{"arch": "ecapa_tdnn", "model": "sound classifier", "dataset": "synthesized solo parts of chorales (CocoChorales)", "train_examples": 39062, "gain_aug_db": 6, "time_shift_ms": 50, "n_mels": 64, "hop_length": 160, "input": "log_mel", "spec_augment": true, "win_length": 512, "targets": ["instrument"], "num_classes": 13, "norm": "groupnorm", "hidden_act": "celu", "weight_standardization": false, "depths": [9], "kernel_size": 5, "stem": "single", "widths": [384], "mixing": "mixup", "label_smoothing": 0.2, "loss": "cross_entropy", "init": "torch_default", "optimizer": "normuon", "muon_scale": "original", "learning_rate": 0.024, "momentum": 0.95, "nesterov": true, "orthogonalizer": "polar_express", "adamw_lr_other_params": 0.002, "max_steps": 6300, "batch_size": 48, "epochs": 7.7, "lr_schedule": "linear", "final_lr_fraction": 0, "warmup_steps": 630, "weight_decay": 0.06, "adamw_weight_decay_other_params": 0.05}
Rows from block 5, named by matrix and row number. Each number is 128 + 32 x the weight over its row's rms, rounded and kept within 0 to 255. All counts start at 0. After the name is the row's rms in percent of the matrix's.
# mid20: scale 3 width-5 conv, dilation 4 (model.blocks.5.mid.2.0.weight, 96x96x5), inputs 28-41, a 5 kernel for each
mid20.28 112 [109 107 150 187 172 104 146 141 148 120 142  99 135 155 119 165 128  49  97 133  65  30 151 245 200 103 127 162 166 110 124  93  91  78 117 164 139 111  70  97 111 144 225 255 149 121 185 186 116  61 104 211 188 151 130 114 140 155 137 124 159 139 132 108 118 104 148 133 132 132]
mid20.29 088 [ 91  91 111 131 119 104  99 104 109  93 150 161 124 144  99  76 115 168 128  46 123  73  95 143 164 137 140 172 152 134 114 125  89 119  33 160 140 116 115 131 146 100  55 104 149  94 148 128 130 106  98 122 128 143  91 162 143 111 111 108 147 184 147 138 151 119  95 101 122 135]
mid20.30 107 [150 121 128 126 158  84  83 126  98  99 118 133 108 122 107 127 119 160 172 180 118  76   0  77 120 132 146 203 161 138  94 128 161 135  74 137 127 142 136 114 165 134 114 155 143 117 104 126 128 150 153 169 108 102 116 110 108  89  93 107 101  73  83  79 104  93  97 154 121 147]
mid20.31 090 [195 118 125 118 166 125 141 169 165 154  82 171 137 115 113 138 140 101 134 125 155 139 203 102  96 160 156 160 135 141  76 121 144 138 149 157 110 117 134 129 166 205 255 199 172 142  96  69 115 113  84  91 138  95 141 103 104 128 120  76 142 146 180 176 152 124 112  48 125 132]
mid20.32 107 [104  98  89 113 122 116 144 117 147 212 119 110 109  80 171 150 105 118 105 115 119 144 163  45 116 128 140 189  83 129 142 128 153 133 140 137 116  92 152 138 183 182 179 125 163 135 120  90 117  77 150 150 151  75 115 121 128 106 118 100 148 145 130 182 198 147 128  77  96 111]
mid20.33 121 [129 103 137 157 127 107  93 120 140 111  99  41 210 164 121 136 137 145 114 121 102  80 181 155 152 145 106 129 117 112  92  57 131 169  82 116  98 111 163 123  64  28 220 192 112 134 118 135 103 106 127 106 150 153  89 119 105 143 107 101 147 164 126 127 118 108 122 100 139 105]
mid20.34 108 [ 99 142 107 136 122 198 188 167 159 152 118 102  80  94 132  81 144 125 146 151  66 165 255 130  65 100  83 112 136 116  60  91 101 123 119 142 123  94  99 144  81 134 217 183 126 175 173 129 157 120 125 219 212 149 103 228 173 168 164 155 130 124 109 131 139 112  75  64  96 136]
mid20.35 107 [182 131 118 192 178 188 173 189 174 135  66 110  96 133 121 131 144 137 139 123 187 167  78 166 173 124  89  82 115 151  99 120 122 105  96 113 106 129 131 149 100 115  84 116 114  90  99 129 120  90 150 140 151 194 154 129 139 149 137 131 161 159 141 150 173 123 124 135 146 151]
mid20.36 112 [138  58 161 154  84 105 118 125 149 129 123 142 125 187  97 149 139 115 143  70 124 106  84 219  35 166 134  94 100 118 116 120  96 116 106 116 143 128 148 138 122 164 115 167 100 118 129 130 111 120 141 118  62 195 106 128 131 125 124 153 105  96 114 109 158 105  97 158 108 151]
mid20.37 107 [118 130 122  94 102  96  87 137 157 198  96 109 186 180 153 104  83 106 128 150 126  99  85 105 163 185 193 175 133 122 117  85  84  66 191 117 113 119 145 119 128 147 124 187 162 152 173 162 116  90 130 100  85 126  97 108 152 172 138 113 119 119 136 160 158 115 116 198  73  70]
mid20.38 096 [128 140 131 139 148 132 112 132 122  85 145 107 115 156 128 164  98 106 119 121 131  53 120 158  99 140 108 132 134 100 143 147 128  98 151 135 209 185 191 147 125  97 152 140 129  97 137 127  96 103 173 158 202 139 115 195 177 139 158 138 127 145  89  85 105 140 174 139 157  93]
mid20.39 101 [117 131 109  88 161 140 144 134  87  99 127 169 150 173 182 139 107 123 119 153 105 120 100  85  93 167 140 151 128 137 148 132 194 215 193 129 138 139 155 159 163 167 161 160  84 137 153 120 113  85 116 117 105 101 135 143 173 190 119  90 130 122 133 111  97 137 104 176 158 143]
mid20.40 090 [ 84  73 103  75  44 103 121 107 133 118 132 104  94  87  78  97 114 124 118 105  95 164 102 119 126 177 149 103 108 121 164 118 140 162 145 199 160 125 140 123 146 132  71  85 124 102 110 111  88 125 159 141 104 183 177 154 119  68  95 141 139 132 103 108 101  96 141 117 105  77]
mid20.41 086 [116  98 133 138 145 115  92 140 158 129 141 143 111 112 102 121 166 139 144 132 185 138  70 127 122 119 106  56  95 121 174 205 137 142 127 149 147 129 117 127 120 164 121 134 167 124 131 146 130  87 163 154  71  98 147 155 144 160 133 167 123 129 132 116 112 120 117  77 122 150]
mid20.42 098 [145 109 139 117  66 120  79  93 124 180 137  89 125  95 105  68  78  87 111 118 174 158  85 117 173 113  91 116 126  92 112 110 102 155 145 145 122  83  66 126 116  71 101 169 161 135 160 145 162 113 105 138 159 170 156 125 111  94 113 109 136  99 104  91 149 130 121 136 121 131]
mid20.43 097 [ 95  88  62 125  95  59  65 150 152 108 168  78 105  75  83 121 101  92 120  99 150  43 108 102 103 157 115 121 103 100 119 106 116 130 186 154 179 159 127 118 122  80 137 138 158 141 159 166 131 101 178  90  86 106 134  92 110 133 128  87  75 132 128 114 116  72  94 176 211 195]
mid20.44 089 [157 153  86  86 137 126 132 165 120  83 112 184 134 142 181 123 124 117 111  94 159 140 147  97 110 123 133 130 156 148  96 135 118  98 126 130 106 149 112 135  92 116 122 110 120 170 132 185 205 213 209 179 177 195 151 114  82 104  90 110 132 123 127 114 133  97 101 111 116 129]
mid20.45 086 [149 149 154 181 108  99  93  78  75  79 107 149 112  68  82 184 135 103 120 137 193 142  31  82 121  81 116  96 116 102 137 128 120 108  58 154 143 119 120 101 101  72 109  87  86 149 160 182 192 137 138 124 127 138 150 185 179 193 152 140 103  88 133 145 150 124 116 154 171 115]