A small sound classifier, trained from scratch.
Model: 4.38M parameters, log mel input, arch ecapa_tdnn, norm groupnorm, activation celu, depths [9], widths [384].
Data: trained on synthesized solo parts of chorales (CocoChorales), 7.7 epochs.
Rows from block 4 of a small sound classifier, named by matrix and row number. Each number is 200 + 20 x the weight over its row's rms, rounded and kept within 0 to 999. All counts start at 0.
After each channel's rows are labels from the 100 clips, of 14976, where the channel reaches its highest value: "responds to" is what is common among them. Only what is clearly more common there than usual is listed. The data: synthesized solo parts of chorales (CocoChorales).
# c30: last pointwise conv (model.blocks.4.c3.0.weight, 384x384x1), inputs 96-191

c30.131,206,179,195,229,216,190,205,196,186,205,172,174,190,201,229,192,178,201,232,214,193,179,215,152,199,206,195,183,200,185,197,171,213,205,228,210,276,216,226,251,233,194,213,257,237,243,191,224,202,191,222,235,187,164,239,183,179,205,214,204,210,224,226,166,218,216,228,201,176,222,222,209,164,196,167,178,200,240,217,207,196,216,198,191,194,205,218,209,219,168,203,203,176,180,216,191
responds to: bassoon; note B3; note A#3; cello

c30.291,202,219,235,200,198,158,184,218,197,182,180,195,177,201,153,228,203,221,221,220,175,255,217,171,160,236,210,183,196,195,210,203,212,195,176,199,180,198,205,167,180,225,180,197,188,208,187,195,210,203,212,240,209,221,222,213,217,205,225,232,202,180,212,203,224,185,224,192,204,200,174,184,206,209,208,210,191,181,180,171,206,209,173,233,208,208,187,220,207,192,181,156,193,189,221,193
responds to: trombone; note D4; note E4; note D#4

c30.168,205,188,187,212,224,202,190,188,194,196,209,198,228,209,196,192,201,218,182,183,172,194,218,229,196,198,189,201,178,197,219,196,190,195,192,194,193,187,165,238,169,196,202,218,195,202,248,208,183,241,204,214,179,198,211,188,204,196,186,182,208,194,202,199,188,181,228,189,197,245,246,222,193,221,209,195,215,212,188,204,234,167,185,195,220,196,200,178,175,219,192,204,187,183,188,201
responds to: bassoon; trombone; note D#4; note F4

c30.383,169,189,201,195,194,208,198,218,211,203,189,194,200,197,207,205,169,221,213,210,213,200,197,195,191,227,209,186,263,208,224,183,189,178,218,186,210,176,197,250,218,171,155,219,210,169,210,183,233,219,184,206,211,207,199,172,220,200,212,199,217,205,211,246,246,194,174,187,199,189,191,234,226,203,216,212,225,193,213,226,196,201,190,200,235,205,181,179,163,197,212,203,186,191,188,183
responds to: oboe; violin; note F#5; note E5

c30.129,215,181,239,210,197,174,182,195,175,218,213,219,177,264,237,217,193,220,194,224,226,173,231,195,211,172,207,154,199,267,192,199,220,173,206,202,211,184,228,193,212,182,188,233,196,199,209,178,189,180,177,163,198,202,220,252,184,197,209,184,192,191,188,219,188,210,182,191,199,188,161,189,192,182,175,210,226,195,187,211,165,200,196,203,202,200,177,189,237,194,248,187,171,190,191,205
responds to: note D4; cello

c30.51,194,184,187,202,212,163,221,188,212,203,227,197,190,256,190,236,172,194,228,175,218,210,185,204,194,161,216,199,221,222,202,227,211,228,234,208,197,173,155,221,198,218,174,179,191,200,202,217,184,191,200,221,197,214,197,223,205,219,207,202,205,197,213,192,188,187,197,198,209,226,184,214,185,218,201,176,217,190,175,185,219,209,184,180,192,209,195,222,226,199,206,198,182,196,219,202
responds to: trombone; note D#4; note F4; note D4

c30.240,234,181,228,216,194,229,207,193,205,218,206,174,215,200,167,219,191,208,197,248,231,197,208,218,209,259,186,183,208,198,161,224,249,209,170,220,187,218,220,181,253,183,194,204,181,169,180,191,236,205,215,217,186,191,165,198,194,194,205,190,187,184,212,230,195,179,200,200,185,214,192,197,171,174,199,160,190,213,236,186,164,212,189,189,199,208,191,199,190,179,163,206,209,215,211,193
responds to: viola; note G#4; note F4

c30.328,203,201,192,200,228,204,177,194,212,180,243,229,196,234,192,178,153,206,193,206,192,169,204,224,192,192,193,204,168,198,137,197,221,213,175,224,214,203,206,220,224,183,237,189,218,229,220,194,194,198,197,193,197,229,189,231,206,215,244,213,223,212,196,202,192,210,198,251,180,216,215,223,194,234,203,217,177,187,190,194,205,190,200,235,183,184,203,204,217,188,205,211,177,178,220,168
responds to: violin; note F#4; note G#4; note B4

c30.298,208,226,187,204,187,206,190,188,213,185,204,181,205,197,214,176,191,225,207,204,202,219,205,202,195,193,219,185,198,192,193,234,182,184,194,215,182,213,188,229,174,214,181,221,193,183,242,201,192,206,217,177,207,179,205,197,196,189,215,223,215,201,198,214,241,226,212,212,190,179,173,188,191,194,213,209,233,179,228,188,191,207,223,194,194,178,208,223,183,191,170,180,192,174,185,219
responds to: double bass; note C#4; note B3

c30.351,214,169,217,211,183,210,189,191,217,222,215,193,214,170,176,205,204,234,180,246,204,172,202,219,176,234,171,182,200,171,199,204,230,152,210,160,189,249,225,238,171,195,211,168,191,213,177,216,191,233,220,195,173,199,173,212,200,191,201,173,225,212,187,208,203,205,207,186,206,199,197,172,190,206,191,189,231,191,171,212,193,179,190,178,183,211,198,215,220,169,177,203,182,188,168,205
responds to: clarinet; note D#4

c30.290,184,243,183,184,208,180,194,187,179,193,217,180,199,211,201,241,189,215,212,168,208,187,232,203,216,215,177,184,187,208,170,212,184,219,118,217,210,182,219,199,246,164,168,214,182,191,188,212,232,191,193,209,229,191,220,188,250,238,210,220,220,227,194,209,213,195,224,205,197,201,182,169,180,235,176,225,229,192,205,245,228,190,225,232,227,169,195,187,184,163,188,209,226,214,238,197
responds to: horn; viola

c30.76,187,226,203,192,187,193,162,188,208,197,193,219,184,227,182,206,193,213,195,192,201,195,204,182,194,200,185,210,195,175,179,223,197,199,217,184,204,220,206,194,202,208,213,205,223,253,210,183,186,198,192,183,205,195,171,199,175,196,197,173,182,183,190,182,218,191,195,234,205,178,202,215,201,197,193,213,219,211,198,216,182,212,193,207,188,212,183,155,173,204,176,190,197,188,171,196
responds to: trombone

c30.225,188,186,205,226,212,213,183,203,191,186,189,179,174,149,193,174,184,206,192,188,172,174,177,166,218,192,173,213,201,222,185,194,192,206,163,184,213,167,184,201,206,202,197,225,195,200,164,225,264,214,226,223,183,193,202,185,184,183,194,199,180,206,185,195,192,196,223,232,219,230,208,192,175,231,208,216,200,240,202,210,189,242,201,229,237,202,189,185,165,208,192,177,194,211,225,185
responds to: oboe; flute; note A#4; note A4

c30.166,235,197,213,220,192,198,185,218,211,209,189,186,194,217,166,192,213,187,182,190,197,218,245,203,209,216,197,191,242,188,191,223,223,170,224,219,219,213,227,223,183,176,232,164,199,161,201,215,175,192,196,226,197,193,175,209,187,204,217,211,216,242,200,169,167,191,182,202,181,162,218,194,230,182,191,208,182,186,221,170,195,176,177,211,220,167,179,245,223,255,240,214,187,209,210,181
responds to: clarinet; note F5

c30.306,229,212,210,201,204,181,200,192,215,206,207,175,238,202,187,170,177,264,200,212,200,209,164,212,185,240,211,203,194,186,178,204,196,176,224,209,197,195,166,196,184,212,214,195,199,206,223,176,229,215,203,168,213,212,197,230,206,196,204,190,193,203,182,151,201,167,204,185,197,179,169,195,148,229,229,223,217,228,212,198,202,206,212,228,201,222,196,158,180,218,245,194,200,181,220,206
responds to: viola; note F4; note G#4; note F#4

c30.368,216,162,218,218,199,171,170,214,233,209,198,222,217,197,182,232,182,208,213,211,209,202,195,215,193,170,217,195,175,201,139,196,196,196,193,204,182,195,181,197,229,194,203,191,173,210,184,191,226,195,181,197,186,188,201,187,206,159,217,156,240,204,187,190,214,162,174,211,221,196,199,236,237,187,220,216,214,223,189,183,257,209,178,166,208,209,239,163,222,214,191,199,210,182,219,176
responds to: violin; note A#4; note F#4; note G#4

c30.338,176,196,209,205,206,197,190,229,184,207,210,209,175,196,194,195,226,174,230,176,207,211,197,181,172,213,200,213,200,182,183,200,194,194,185,185,170,208,173,249,208,197,161,204,217,177,197,176,190,195,219,195,234,227,240,238,225,182,212,233,179,166,207,236,187,174,202,221,213,163,207,176,195,191,214,216,184,190,208,224,197,221,196,197,181,216,173,176,232,207,191,204,201,213,222,191
responds to: trumpet

c30.109,188,184,186,171,188,217,185,197,177,202,185,217,214,197,191,213,201,183,190,163,206,225,216,223,229,173,166,205,192,195,199,223,202,177,223,186,202,212,197,269,215,207,235,225,220,191,217,157,195,216,176,193,207,206,191,200,243,186,233,203,181,173,212,244,213,208,217,213,189,221,192,173,209,213,205,189,188,214,214,191,189,180,213,181,214,201,167,197,193,225,188,216,207,212,186,203
responds to: trombone; note D#4

c30.100,202,161,235,232,203,190,224,205,227,208,206,189,211,196,218,188,194,192,147,187,175,191,192,215,228,218,168,188,194,186,214,208,213,220,203,213,165,194,166,182,208,197,188,167,231,156,180,154,189,199,212,219,208,195,218,167,168,199,213,224,219,203,156,166,181,177,209,219,219,172,195,180,174,196,209,214,203,180,198,174,169,192,222,196,204,236,215,245,197,172,183,222,199,239,183,192
responds to: trombone; note G#4; note F4; note F#4

c30.247,175,198,210,189,197,177,199,190,212,208,213,197,178,209,208,211,223,198,183,201,185,221,181,225,164,149,212,216,234,182,174,196,181,233,196,207,204,176,177,191,193,205,193,181,171,174,198,168,204,214,164,183,195,190,186,225,214,215,180,183,196,216,190,200,200,181,204,187,170,183,208,203,206,199,205,176,168,186,192,192,205,191,182,191,194,219,182,218,189,215,187,220,220,191,174,200
responds to: saxophone; note D4; note D#4; note F#4

c30.344,216,204,179,182,225,193,203,223,160,195,188,185,181,196,217,199,189,174,201,171,205,205,160,195,212,210,223,237,203,195,173,202,240,203,226,226,184,198,216,209,203,235,246,216,201,205,195,203,198,222,181,201,182,214,217,205,213,191,202,212,227,198,227,207,220,191,226,145,179,178,279,199,227,206,207,204,192,187,199,183,225,203,210,182,220,189,201,184,169,173,213,210,193,189,203,184
responds to: violin; note G#4; note B4; note C#5

c30.268,199,185,188,187,218,204,211,208,201,201,201,231,228,196,157,223,186,213,182,246,202,212,190,183,209,183,211,215,195,215,223,174,235,187,171,201,180,224,170,179,179,167,195,178,178,176,184,185,237,200,201,196,186,212,216,214,211,179,183,217,202,242,206,203,195,182,221,198,192,230,189,209,173,193,201,167,252,228,179,223,186,207,203,183,215,200,201,227,208,218,238,219,217,158,168,206
responds to: oboe; note D5; note C5; trombone

c30.199,193,234,214,178,206,194,202,221,179,179,194,199,180,223,190,208,210,214,206,192,196,212,207,194,216,183,234,186,212,273,208,194,201,218,195,167,187,180,205,229,230,212,218,237,200,196,174,163,200,198,201,171,208,185,191,189,173,250,185,198,155,155,208,226,204,216,198,216,186,203,222,234,212,187,203,205,205,169,212,182,191,216,176,192,193,203,211,188,199,172,212,211,230,220,197,190
responds to: flute; note F#5; note G5; note F5

c30.102,216,245,232,205,190,234,209,191,202,201,162,197,184,186,218,198,200,219,198,182,190,196,201,207,189,181,211,224,190,192,233,177,195,224,235,208,206,198,197,188,227,233,193,192,198,196,228,189,186,223,160,214,216,205,196,193,180,211,224,202,206,195,178,204,196,187,220,198,216,211,187,193,213,181,190,236,205,195,211,188,203,223,205,190,229,192,160,183,189,211,174,192,180,206,235,214
responds to: clarinet; note E4; note D#4

c30.361,207,204,219,213,213,245,219,225,198,187,199,216,205,228,240,199,187,195,236,195,203,208,233,214,214,190,206,196,207,213,199,215,217,228,196,198,205,204,191,189,197,191,186,184,175,158,208,172,194,183,219,199,201,178,210,207,183,219,199,195,210,223,197,195,173,192,189,237,188,185,218,166,205,205,215,199,210,225,231,204,215,188,193,183,221,204,188,187,200,204,191,176,225,201,195,206
responds to: bassoon

c30.119,190,199,215,213,190,220,186,210,221,174,197,182,224,205,199,140,228,191,182,195,208,215,205,167,248,210,208,202,196,154,227,205,220,217,219,172,227,195,177,169,181,165,203,165,214,184,174,191,221,176,199,216,177,168,201,193,215,210,205,234,198,237,177,171,182,175,193,180,191,186,194,156,232,189,204,220,204,206,129,167,197,221,210,203,216,197,245,197,181,181,217,204,181,177,183,215
responds to: oboe; note G#4; note A#4

c30.40,188,202,185,192,194,195,211,190,227,214,186,184,174,198,205,222,171,214,207,204,190,201,198,200,201,240,194,222,203,189,231,228,214,209,189,212,189,172,198,215,212,197,207,164,199,232,235,198,198,213,206,201,153,213,185,186,210,200,223,217,196,203,204,224,193,236,224,212,215,234,189,188,204,192,170,198,187,194,218,189,200,170,204,181,183,205,186,175,189,177,191,198,180,202,182,219
responds to: oboe; note A#4; note C#5; note B4

c30.292,195,194,197,195,177,215,229,198,223,201,183,174,175,212,215,172,185,199,182,202,176,189,214,190,192,201,175,194,195,190,172,237,198,225,215,202,171,194,182,202,187,223,198,192,193,192,190,225,201,184,172,175,161,178,184,193,202,198,206,170,177,179,196,209,160,223,195,194,196,210,231,149,194,195,198,216,202,189,214,169,192,199,204,177,193,193,205,190,209,201,210,195,191,228,216,214
responds to: trombone; note E4; note F#4; note F4

c30.163,193,194,195,200,267,203,193,185,204,188,207,204,193,196,204,197,262,185,208,198,198,214,197,182,191,207,228,192,202,180,184,188,186,192,188,182,194,185,164,210,204,182,204,208,161,196,179,191,188,226,193,178,199,189,194,263,215,218,193,189,201,210,240,225,192,221,202,192,212,172,203,166,191,194,192,202,211,197,205,207,202,221,172,199,180,212,200,189,184,179,200,206,216,214,287,174
responds to: flute; note D#5; note C#5

c30.14,146,198,181,198,221,202,203,197,222,177,227,226,194,191,192,191,193,186,205,200,172,195,194,204,206,181,216,193,203,211,215,173,217,175,202,175,216,256,228,213,186,210,196,181,204,182,181,209,242,211,234,215,183,220,199,193,218,188,209,171,181,188,185,181,216,229,185,187,233,213,164,181,199,230,204,193,190,153,200,196,234,217,187,164,191,179,151,224,203,152,173,203,188,184,235,225
responds to: flute; note F#5; note F5

c30.48,178,209,211,199,207,217,211,240,178,165,193,212,162,177,189,190,173,144,186,206,197,222,175,190,197,191,208,211,220,188,171,257,204,179,208,191,173,187,150,184,236,181,216,201,202,214,200,195,179,205,214,207,207,204,212,207,199,205,254,180,195,195,207,206,211,213,189,243,191,200,179,204,214,198,187,220,233,258,199,182,206,208,195,187,222,199,183,174,204,198,200,195,211,204,204,177
responds to: clarinet; violin

c30.175,203,185,194,204,203,200,186,201,209,184,198,180,190,187,207,163,213,206,175,198,182,157,193,198,196,218,204,216,198,186,195,196,185,186,218,222,174,214,172,216,189,209,179,192,215,229,214,200,203,200,186,177,186,190,198,186,174,198,195,202,184,182,175,182,201,214,172,180,214,207,200,214,200,201,199,191,192,219,171,213,191,208,203,163,208,199,209,194,196,194,202,199,198,195,205,180
responds to: saxophone; note F#4; note G4

c30.365,203,172,177,156,218,212,188,215,222,188,191,173,217,218,220,195,223,183,227,205,188,178,171,237,190,197,216,200,239,175,194,194,175,219,203,199,224,204,208,196,167,199,176,217,181,201,205,230,218,180,208,171,191,181,204,224,180,199,190,186,177,227,196,195,242,217,193,207,198,174,161,227,181,187,219,162,211,168,212,183,198,174,187,196,198,204,212,157,221,207,188,176,175,206,181,211
responds to: cello

c30.6,258,226,185,178,197,207,223,208,205,195,177,232,191,189,205,178,173,196,170,180,208,190,189,201,196,198,170,189,204,187,211,174,171,210,190,200,200,164,197,180,198,218,190,156,176,179,178,178,194,229,176,202,233,185,193,207,241,188,223,209,210,208,177,201,214,193,201,186,191,178,189,208,217,185,209,206,192,185,169,210,214,252,194,194,180,195,184,238,195,189,173,234,202,178,222,185
responds to: saxophone; note D4; note D#4; note F#4

c30.8,224,182,200,167,191,218,217,215,183,187,182,234,201,194,206,219,212,224,215,189,199,214,160,183,210,219,218,202,222,230,201,172,208,207,187,217,161,182,207,201,209,231,222,183,199,226,226,204,171,209,201,202,190,191,181,185,202,225,174,169,177,191,196,189,205,157,198,207,244,192,196,181,217,198,158,185,220,236,203,200,201,197,197,172,186,181,227,211,211,182,207,179,224,214,211,218
responds to: double bass; note C#4; note C4

c30.132,236,193,227,250,212,174,177,229,239,197,206,179,184,183,181,153,200,215,204,232,226,218,223,197,169,236,180,185,208,198,184,220,202,210,211,191,168,251,160,168,163,192,201,178,169,147,208,173,222,197,189,183,188,172,208,205,201,174,200,201,236,195,200,182,168,155,217,190,196,195,186,172,213,202,196,199,184,203,188,195,179,200,184,190,168,202,227,221,238,213,230,184,218,196,212,212
responds to: oboe; note G#4; note F#4; note A4

c30.85,201,177,216,199,182,194,206,193,214,211,187,170,202,191,226,201,151,190,210,190,252,203,204,182,177,224,199,205,167,210,180,209,208,215,210,206,190,212,228,243,193,238,210,176,218,211,221,240,179,171,196,192,222,202,187,195,212,187,221,214,174,226,206,209,202,211,222,162,203,194,211,238,202,187,190,204,186,185,231,204,223,200,175,177,197,206,165,196,186,217,215,186,222,194,218,184
responds to: clarinet; note G#4; note A#4; note F4

c30.297,200,211,227,190,198,180,190,200,176,228,210,187,192,185,168,223,189,186,231,182,223,223,216,165,195,245,179,187,189,203,196,209,207,198,177,218,172,213,215,151,205,213,201,170,185,206,203,171,219,194,207,240,210,208,210,172,221,225,230,212,188,176,191,186,215,173,249,195,141,188,176,178,199,210,206,183,210,197,190,209,210,206,178,243,215,203,183,209,205,165,210,171,175,202,213,172
responds to: trumpet

c30.276,177,197,186,206,179,195,170,186,203,185,199,192,189,160,199,163,193,202,208,223,191,168,218,179,205,201,217,180,193,219,200,206,176,226,189,191,208,215,221,201,219,208,200,175,190,199,184,200,217,180,173,181,204,202,216,192,224,165,195,227,189,171,192,198,168,196,193,197,186,191,209,182,180,216,217,199,212,209,213,190,180,198,208,210,208,202,200,179,226,203,203,197,217,188,201,198
responds to: saxophone; note F#4; note D#4; note D4

c30.137,229,185,199,217,211,201,187,187,177,183,223,343,192,232,187,171,171,212,191,202,219,211,219,191,177,197,215,188,179,192,192,199,204,152,203,204,215,172,233,217,201,195,167,185,203,197,194,189,196,189,204,199,190,208,189,202,178,205,205,210,215,195,214,213,174,203,202,208,219,229,200,203,194,199,152,187,202,206,173,217,316,176,196,190,171,200,189,201,183,217,194,173,195,188,194,254
responds to: cello; note A#3

c30.303,227,215,220,176,194,201,185,215,210,194,193,192,182,192,206,188,148,234,198,197,206,261,212,191,217,223,174,195,195,219,219,229,212,179,208,213,171,210,221,161,207,230,200,191,178,220,164,198,193,196,220,212,195,198,190,188,193,224,211,201,150,214,208,207,184,193,218,205,200,192,201,214,210,183,195,202,215,207,205,165,201,232,193,202,214,218,222,220,208,216,198,187,168,193,204,221
responds to: trombone; note E4; note D4; note D#4

c30.329,217,184,190,185,184,223,180,225,205,201,179,185,181,190,194,180,234,214,207,199,223,198,190,176,199,239,187,223,167,219,177,212,214,213,204,187,132,220,200,199,181,216,211,214,168,140,189,254,198,175,215,189,169,159,218,190,161,200,236,191,201,198,166,171,168,189,196,223,193,208,211,204,184,231,210,197,206,178,236,176,188,187,162,199,227,187,198,217,235,224,172,220,161,195,231,195
responds to: viola; note G4; note G#4; note F#4

c30.52,203,178,213,240,202,174,186,213,182,210,209,203,217,198,248,212,184,199,199,201,208,185,199,180,198,194,217,194,211,189,210,202,164,206,204,231,170,206,192,177,188,204,210,196,185,206,194,179,237,199,217,198,168,213,190,214,196,234,222,176,208,168,174,184,181,227,192,208,201,175,205,190,204,180,199,213,181,206,219,211,210,189,191,194,204,187,240,203,203,180,191,193,225,209,183,198
responds to: viola; note F4; note D#4

c30.97,202,193,204,215,188,205,200,172,198,229,192,207,203,221,198,208,168,233,157,233,216,208,194,202,219,214,205,189,215,190,239,216,209,240,225,205,172,189,208,186,169,191,174,158,162,158,171,207,206,193,212,206,207,194,181,211,199,191,195,184,186,197,180,194,213,211,199,172,193,221,220,235,209,197,208,211,174,205,191,212,219,190,199,193,206,199,188,160,149,186,212,195,206,192,187,199
responds to: double bass; viola

c30.82,212,184,188,233,199,166,205,188,213,227,232,206,197,238,205,193,201,215,214,200,213,184,211,203,215,212,215,236,185,212,179,222,181,204,186,187,182,180,166,224,201,216,221,213,179,159,203,199,220,208,160,221,210,200,223,228,224,184,234,177,200,213,192,198,228,203,183,206,186,204,197,164,225,172,180,192,172,204,205,226,210,171,190,195,206,226,213,207,197,208,194,179,202,200,203,221
responds to: oboe; note A#4; note C5; note D#5

c30.125,202,213,236,214,197,160,198,192,198,193,241,200,192,212,169,201,206,198,233,202,201,227,205,196,188,220,187,187,169,219,214,205,200,191,226,204,177,244,196,185,193,208,190,190,216,211,214,159,219,189,229,201,207,214,189,201,220,238,198,227,179,221,209,151,204,204,232,232,176,201,200,203,210,173,173,178,188,232,199,190,180,218,171,221,207,218,178,207,223,183,200,220,213,198,200,186
responds to: clarinet; note G#4; note D#4; note F4

c30.3,172,167,193,209,200,228,222,213,177,180,207,183,206,218,152,202,228,197,201,214,206,206,179,194,232,181,166,165,247,212,173,205,188,184,168,197,188,202,205,209,210,195,185,224,193,226,181,209,177,198,219,193,173,161,219,197,202,199,217,246,207,219,182,235,217,158,175,213,227,186,195,225,229,219,151,204,232,203,180,212,164,194,273,201,189,190,207,212,178,196,181,195,185,196,206,216
responds to: oboe; note C5; note A#4; note D5

c30.340,187,183,212,198,208,201,205,183,204,199,206,202,210,210,198,204,185,190,207,202,158,166,199,190,203,195,201,243,207,183,166,201,202,197,222,203,191,197,182,183,227,192,253,201,171,217,220,197,197,217,200,182,237,193,203,223,180,166,212,193,217,212,195,199,187,186,194,218,216,193,217,208,219,189,217,185,217,192,199,189,194,211,203,210,176,212,168,176,200,206,229,205,203,187,238,199
responds to: horn; note B4; note C#5; note C5

c30.245,184,168,201,186,185,198,182,188,188,181,205,186,214,206,182,190,199,175,186,209,176,214,180,189,208,223,214,184,197,189,180,185,192,188,203,204,195,193,202,191,201,224,187,202,186,197,208,197,210,221,181,179,180,205,176,199,167,177,195,180,199,212,173,206,211,191,193,188,200,193,175,193,196,197,218,191,226,220,216,210,196,201,193,240,192,216,185,194,186,196,203,166,197,207,199,189
responds to: double bass; note C#4; note C4

c30.152,242,198,189,180,199,214,229,225,187,213,211,197,222,167,166,196,179,185,187,194,210,184,206,216,207,207,178,209,200,176,224,206,215,180,237,196,182,228,210,189,197,233,208,198,194,187,222,211,203,203,175,234,210,202,178,212,139,214,202,209,197,212,189,185,229,199,161,192,200,204,220,182,209,168,193,204,176,229,259,208,195,203,199,224,192,158,180,226,230,220,230,194,186,240,208,211
responds to: viola; note G#4; instrument: violin; note G4

c30.169,210,206,189,215,185,203,193,189,231,187,214,196,188,190,170,209,167,174,191,177,202,203,184,187,223,200,200,200,177,204,171,170,199,215,184,198,168,178,188,208,198,163,242,215,194,186,205,217,214,212,225,195,176,209,174,201,184,198,197,165,211,181,201,182,190,207,180,207,188,217,244,241,204,168,222,179,197,208,190,185,179,197,187,212,217,200,196,243,206,193,186,175,174,205,208,171
responds to: clarinet; saxophone

c30.217,208,162,209,176,189,194,191,173,233,197,212,214,208,188,214,203,188,198,198,161,183,171,187,205,206,218,226,183,186,193,199,219,225,191,204,187,242,191,193,215,193,209,210,170,226,187,224,166,203,172,215,216,166,195,211,188,191,188,217,178,160,183,187,193,249,189,184,208,209,231,188,230,207,190,187,231,170,212,195,242,193,185,196,193,204,202,183,184,169,230,184,192,217,226,211,212
responds to: saxophone; note D4; note F#4; note D#4

c30.270,186,208,205,172,200,172,211,205,190,219,210,187,211,205,228,194,226,176,205,196,230,184,223,188,196,219,194,234,184,224,238,216,216,185,253,243,217,170,221,213,206,209,200,168,173,191,197,205,214,214,180,206,211,192,223,195,199,171,196,235,194,207,168,232,193,189,204,197,193,236,209,189,212,194,225,215,225,231,194,229,199,231,203,192,174,200,196,161,166,183,172,209,173,176,195,178
responds to: viola

c30.345,183,209,190,215,221,153,192,193,218,198,199,184,202,169,199,223,193,221,190,188,190,183,218,193,205,200,184,218,182,160,193,225,207,202,183,179,162,225,227,182,216,200,195,219,209,195,204,217,197,193,177,197,213,198,198,200,218,164,227,211,190,229,187,212,173,174,191,246,212,175,210,187,164,189,203,203,176,207,188,240,200,218,190,225,206,179,208,230,220,159,217,183,200,234,194,223
responds to: clarinet; note G#4; note A#4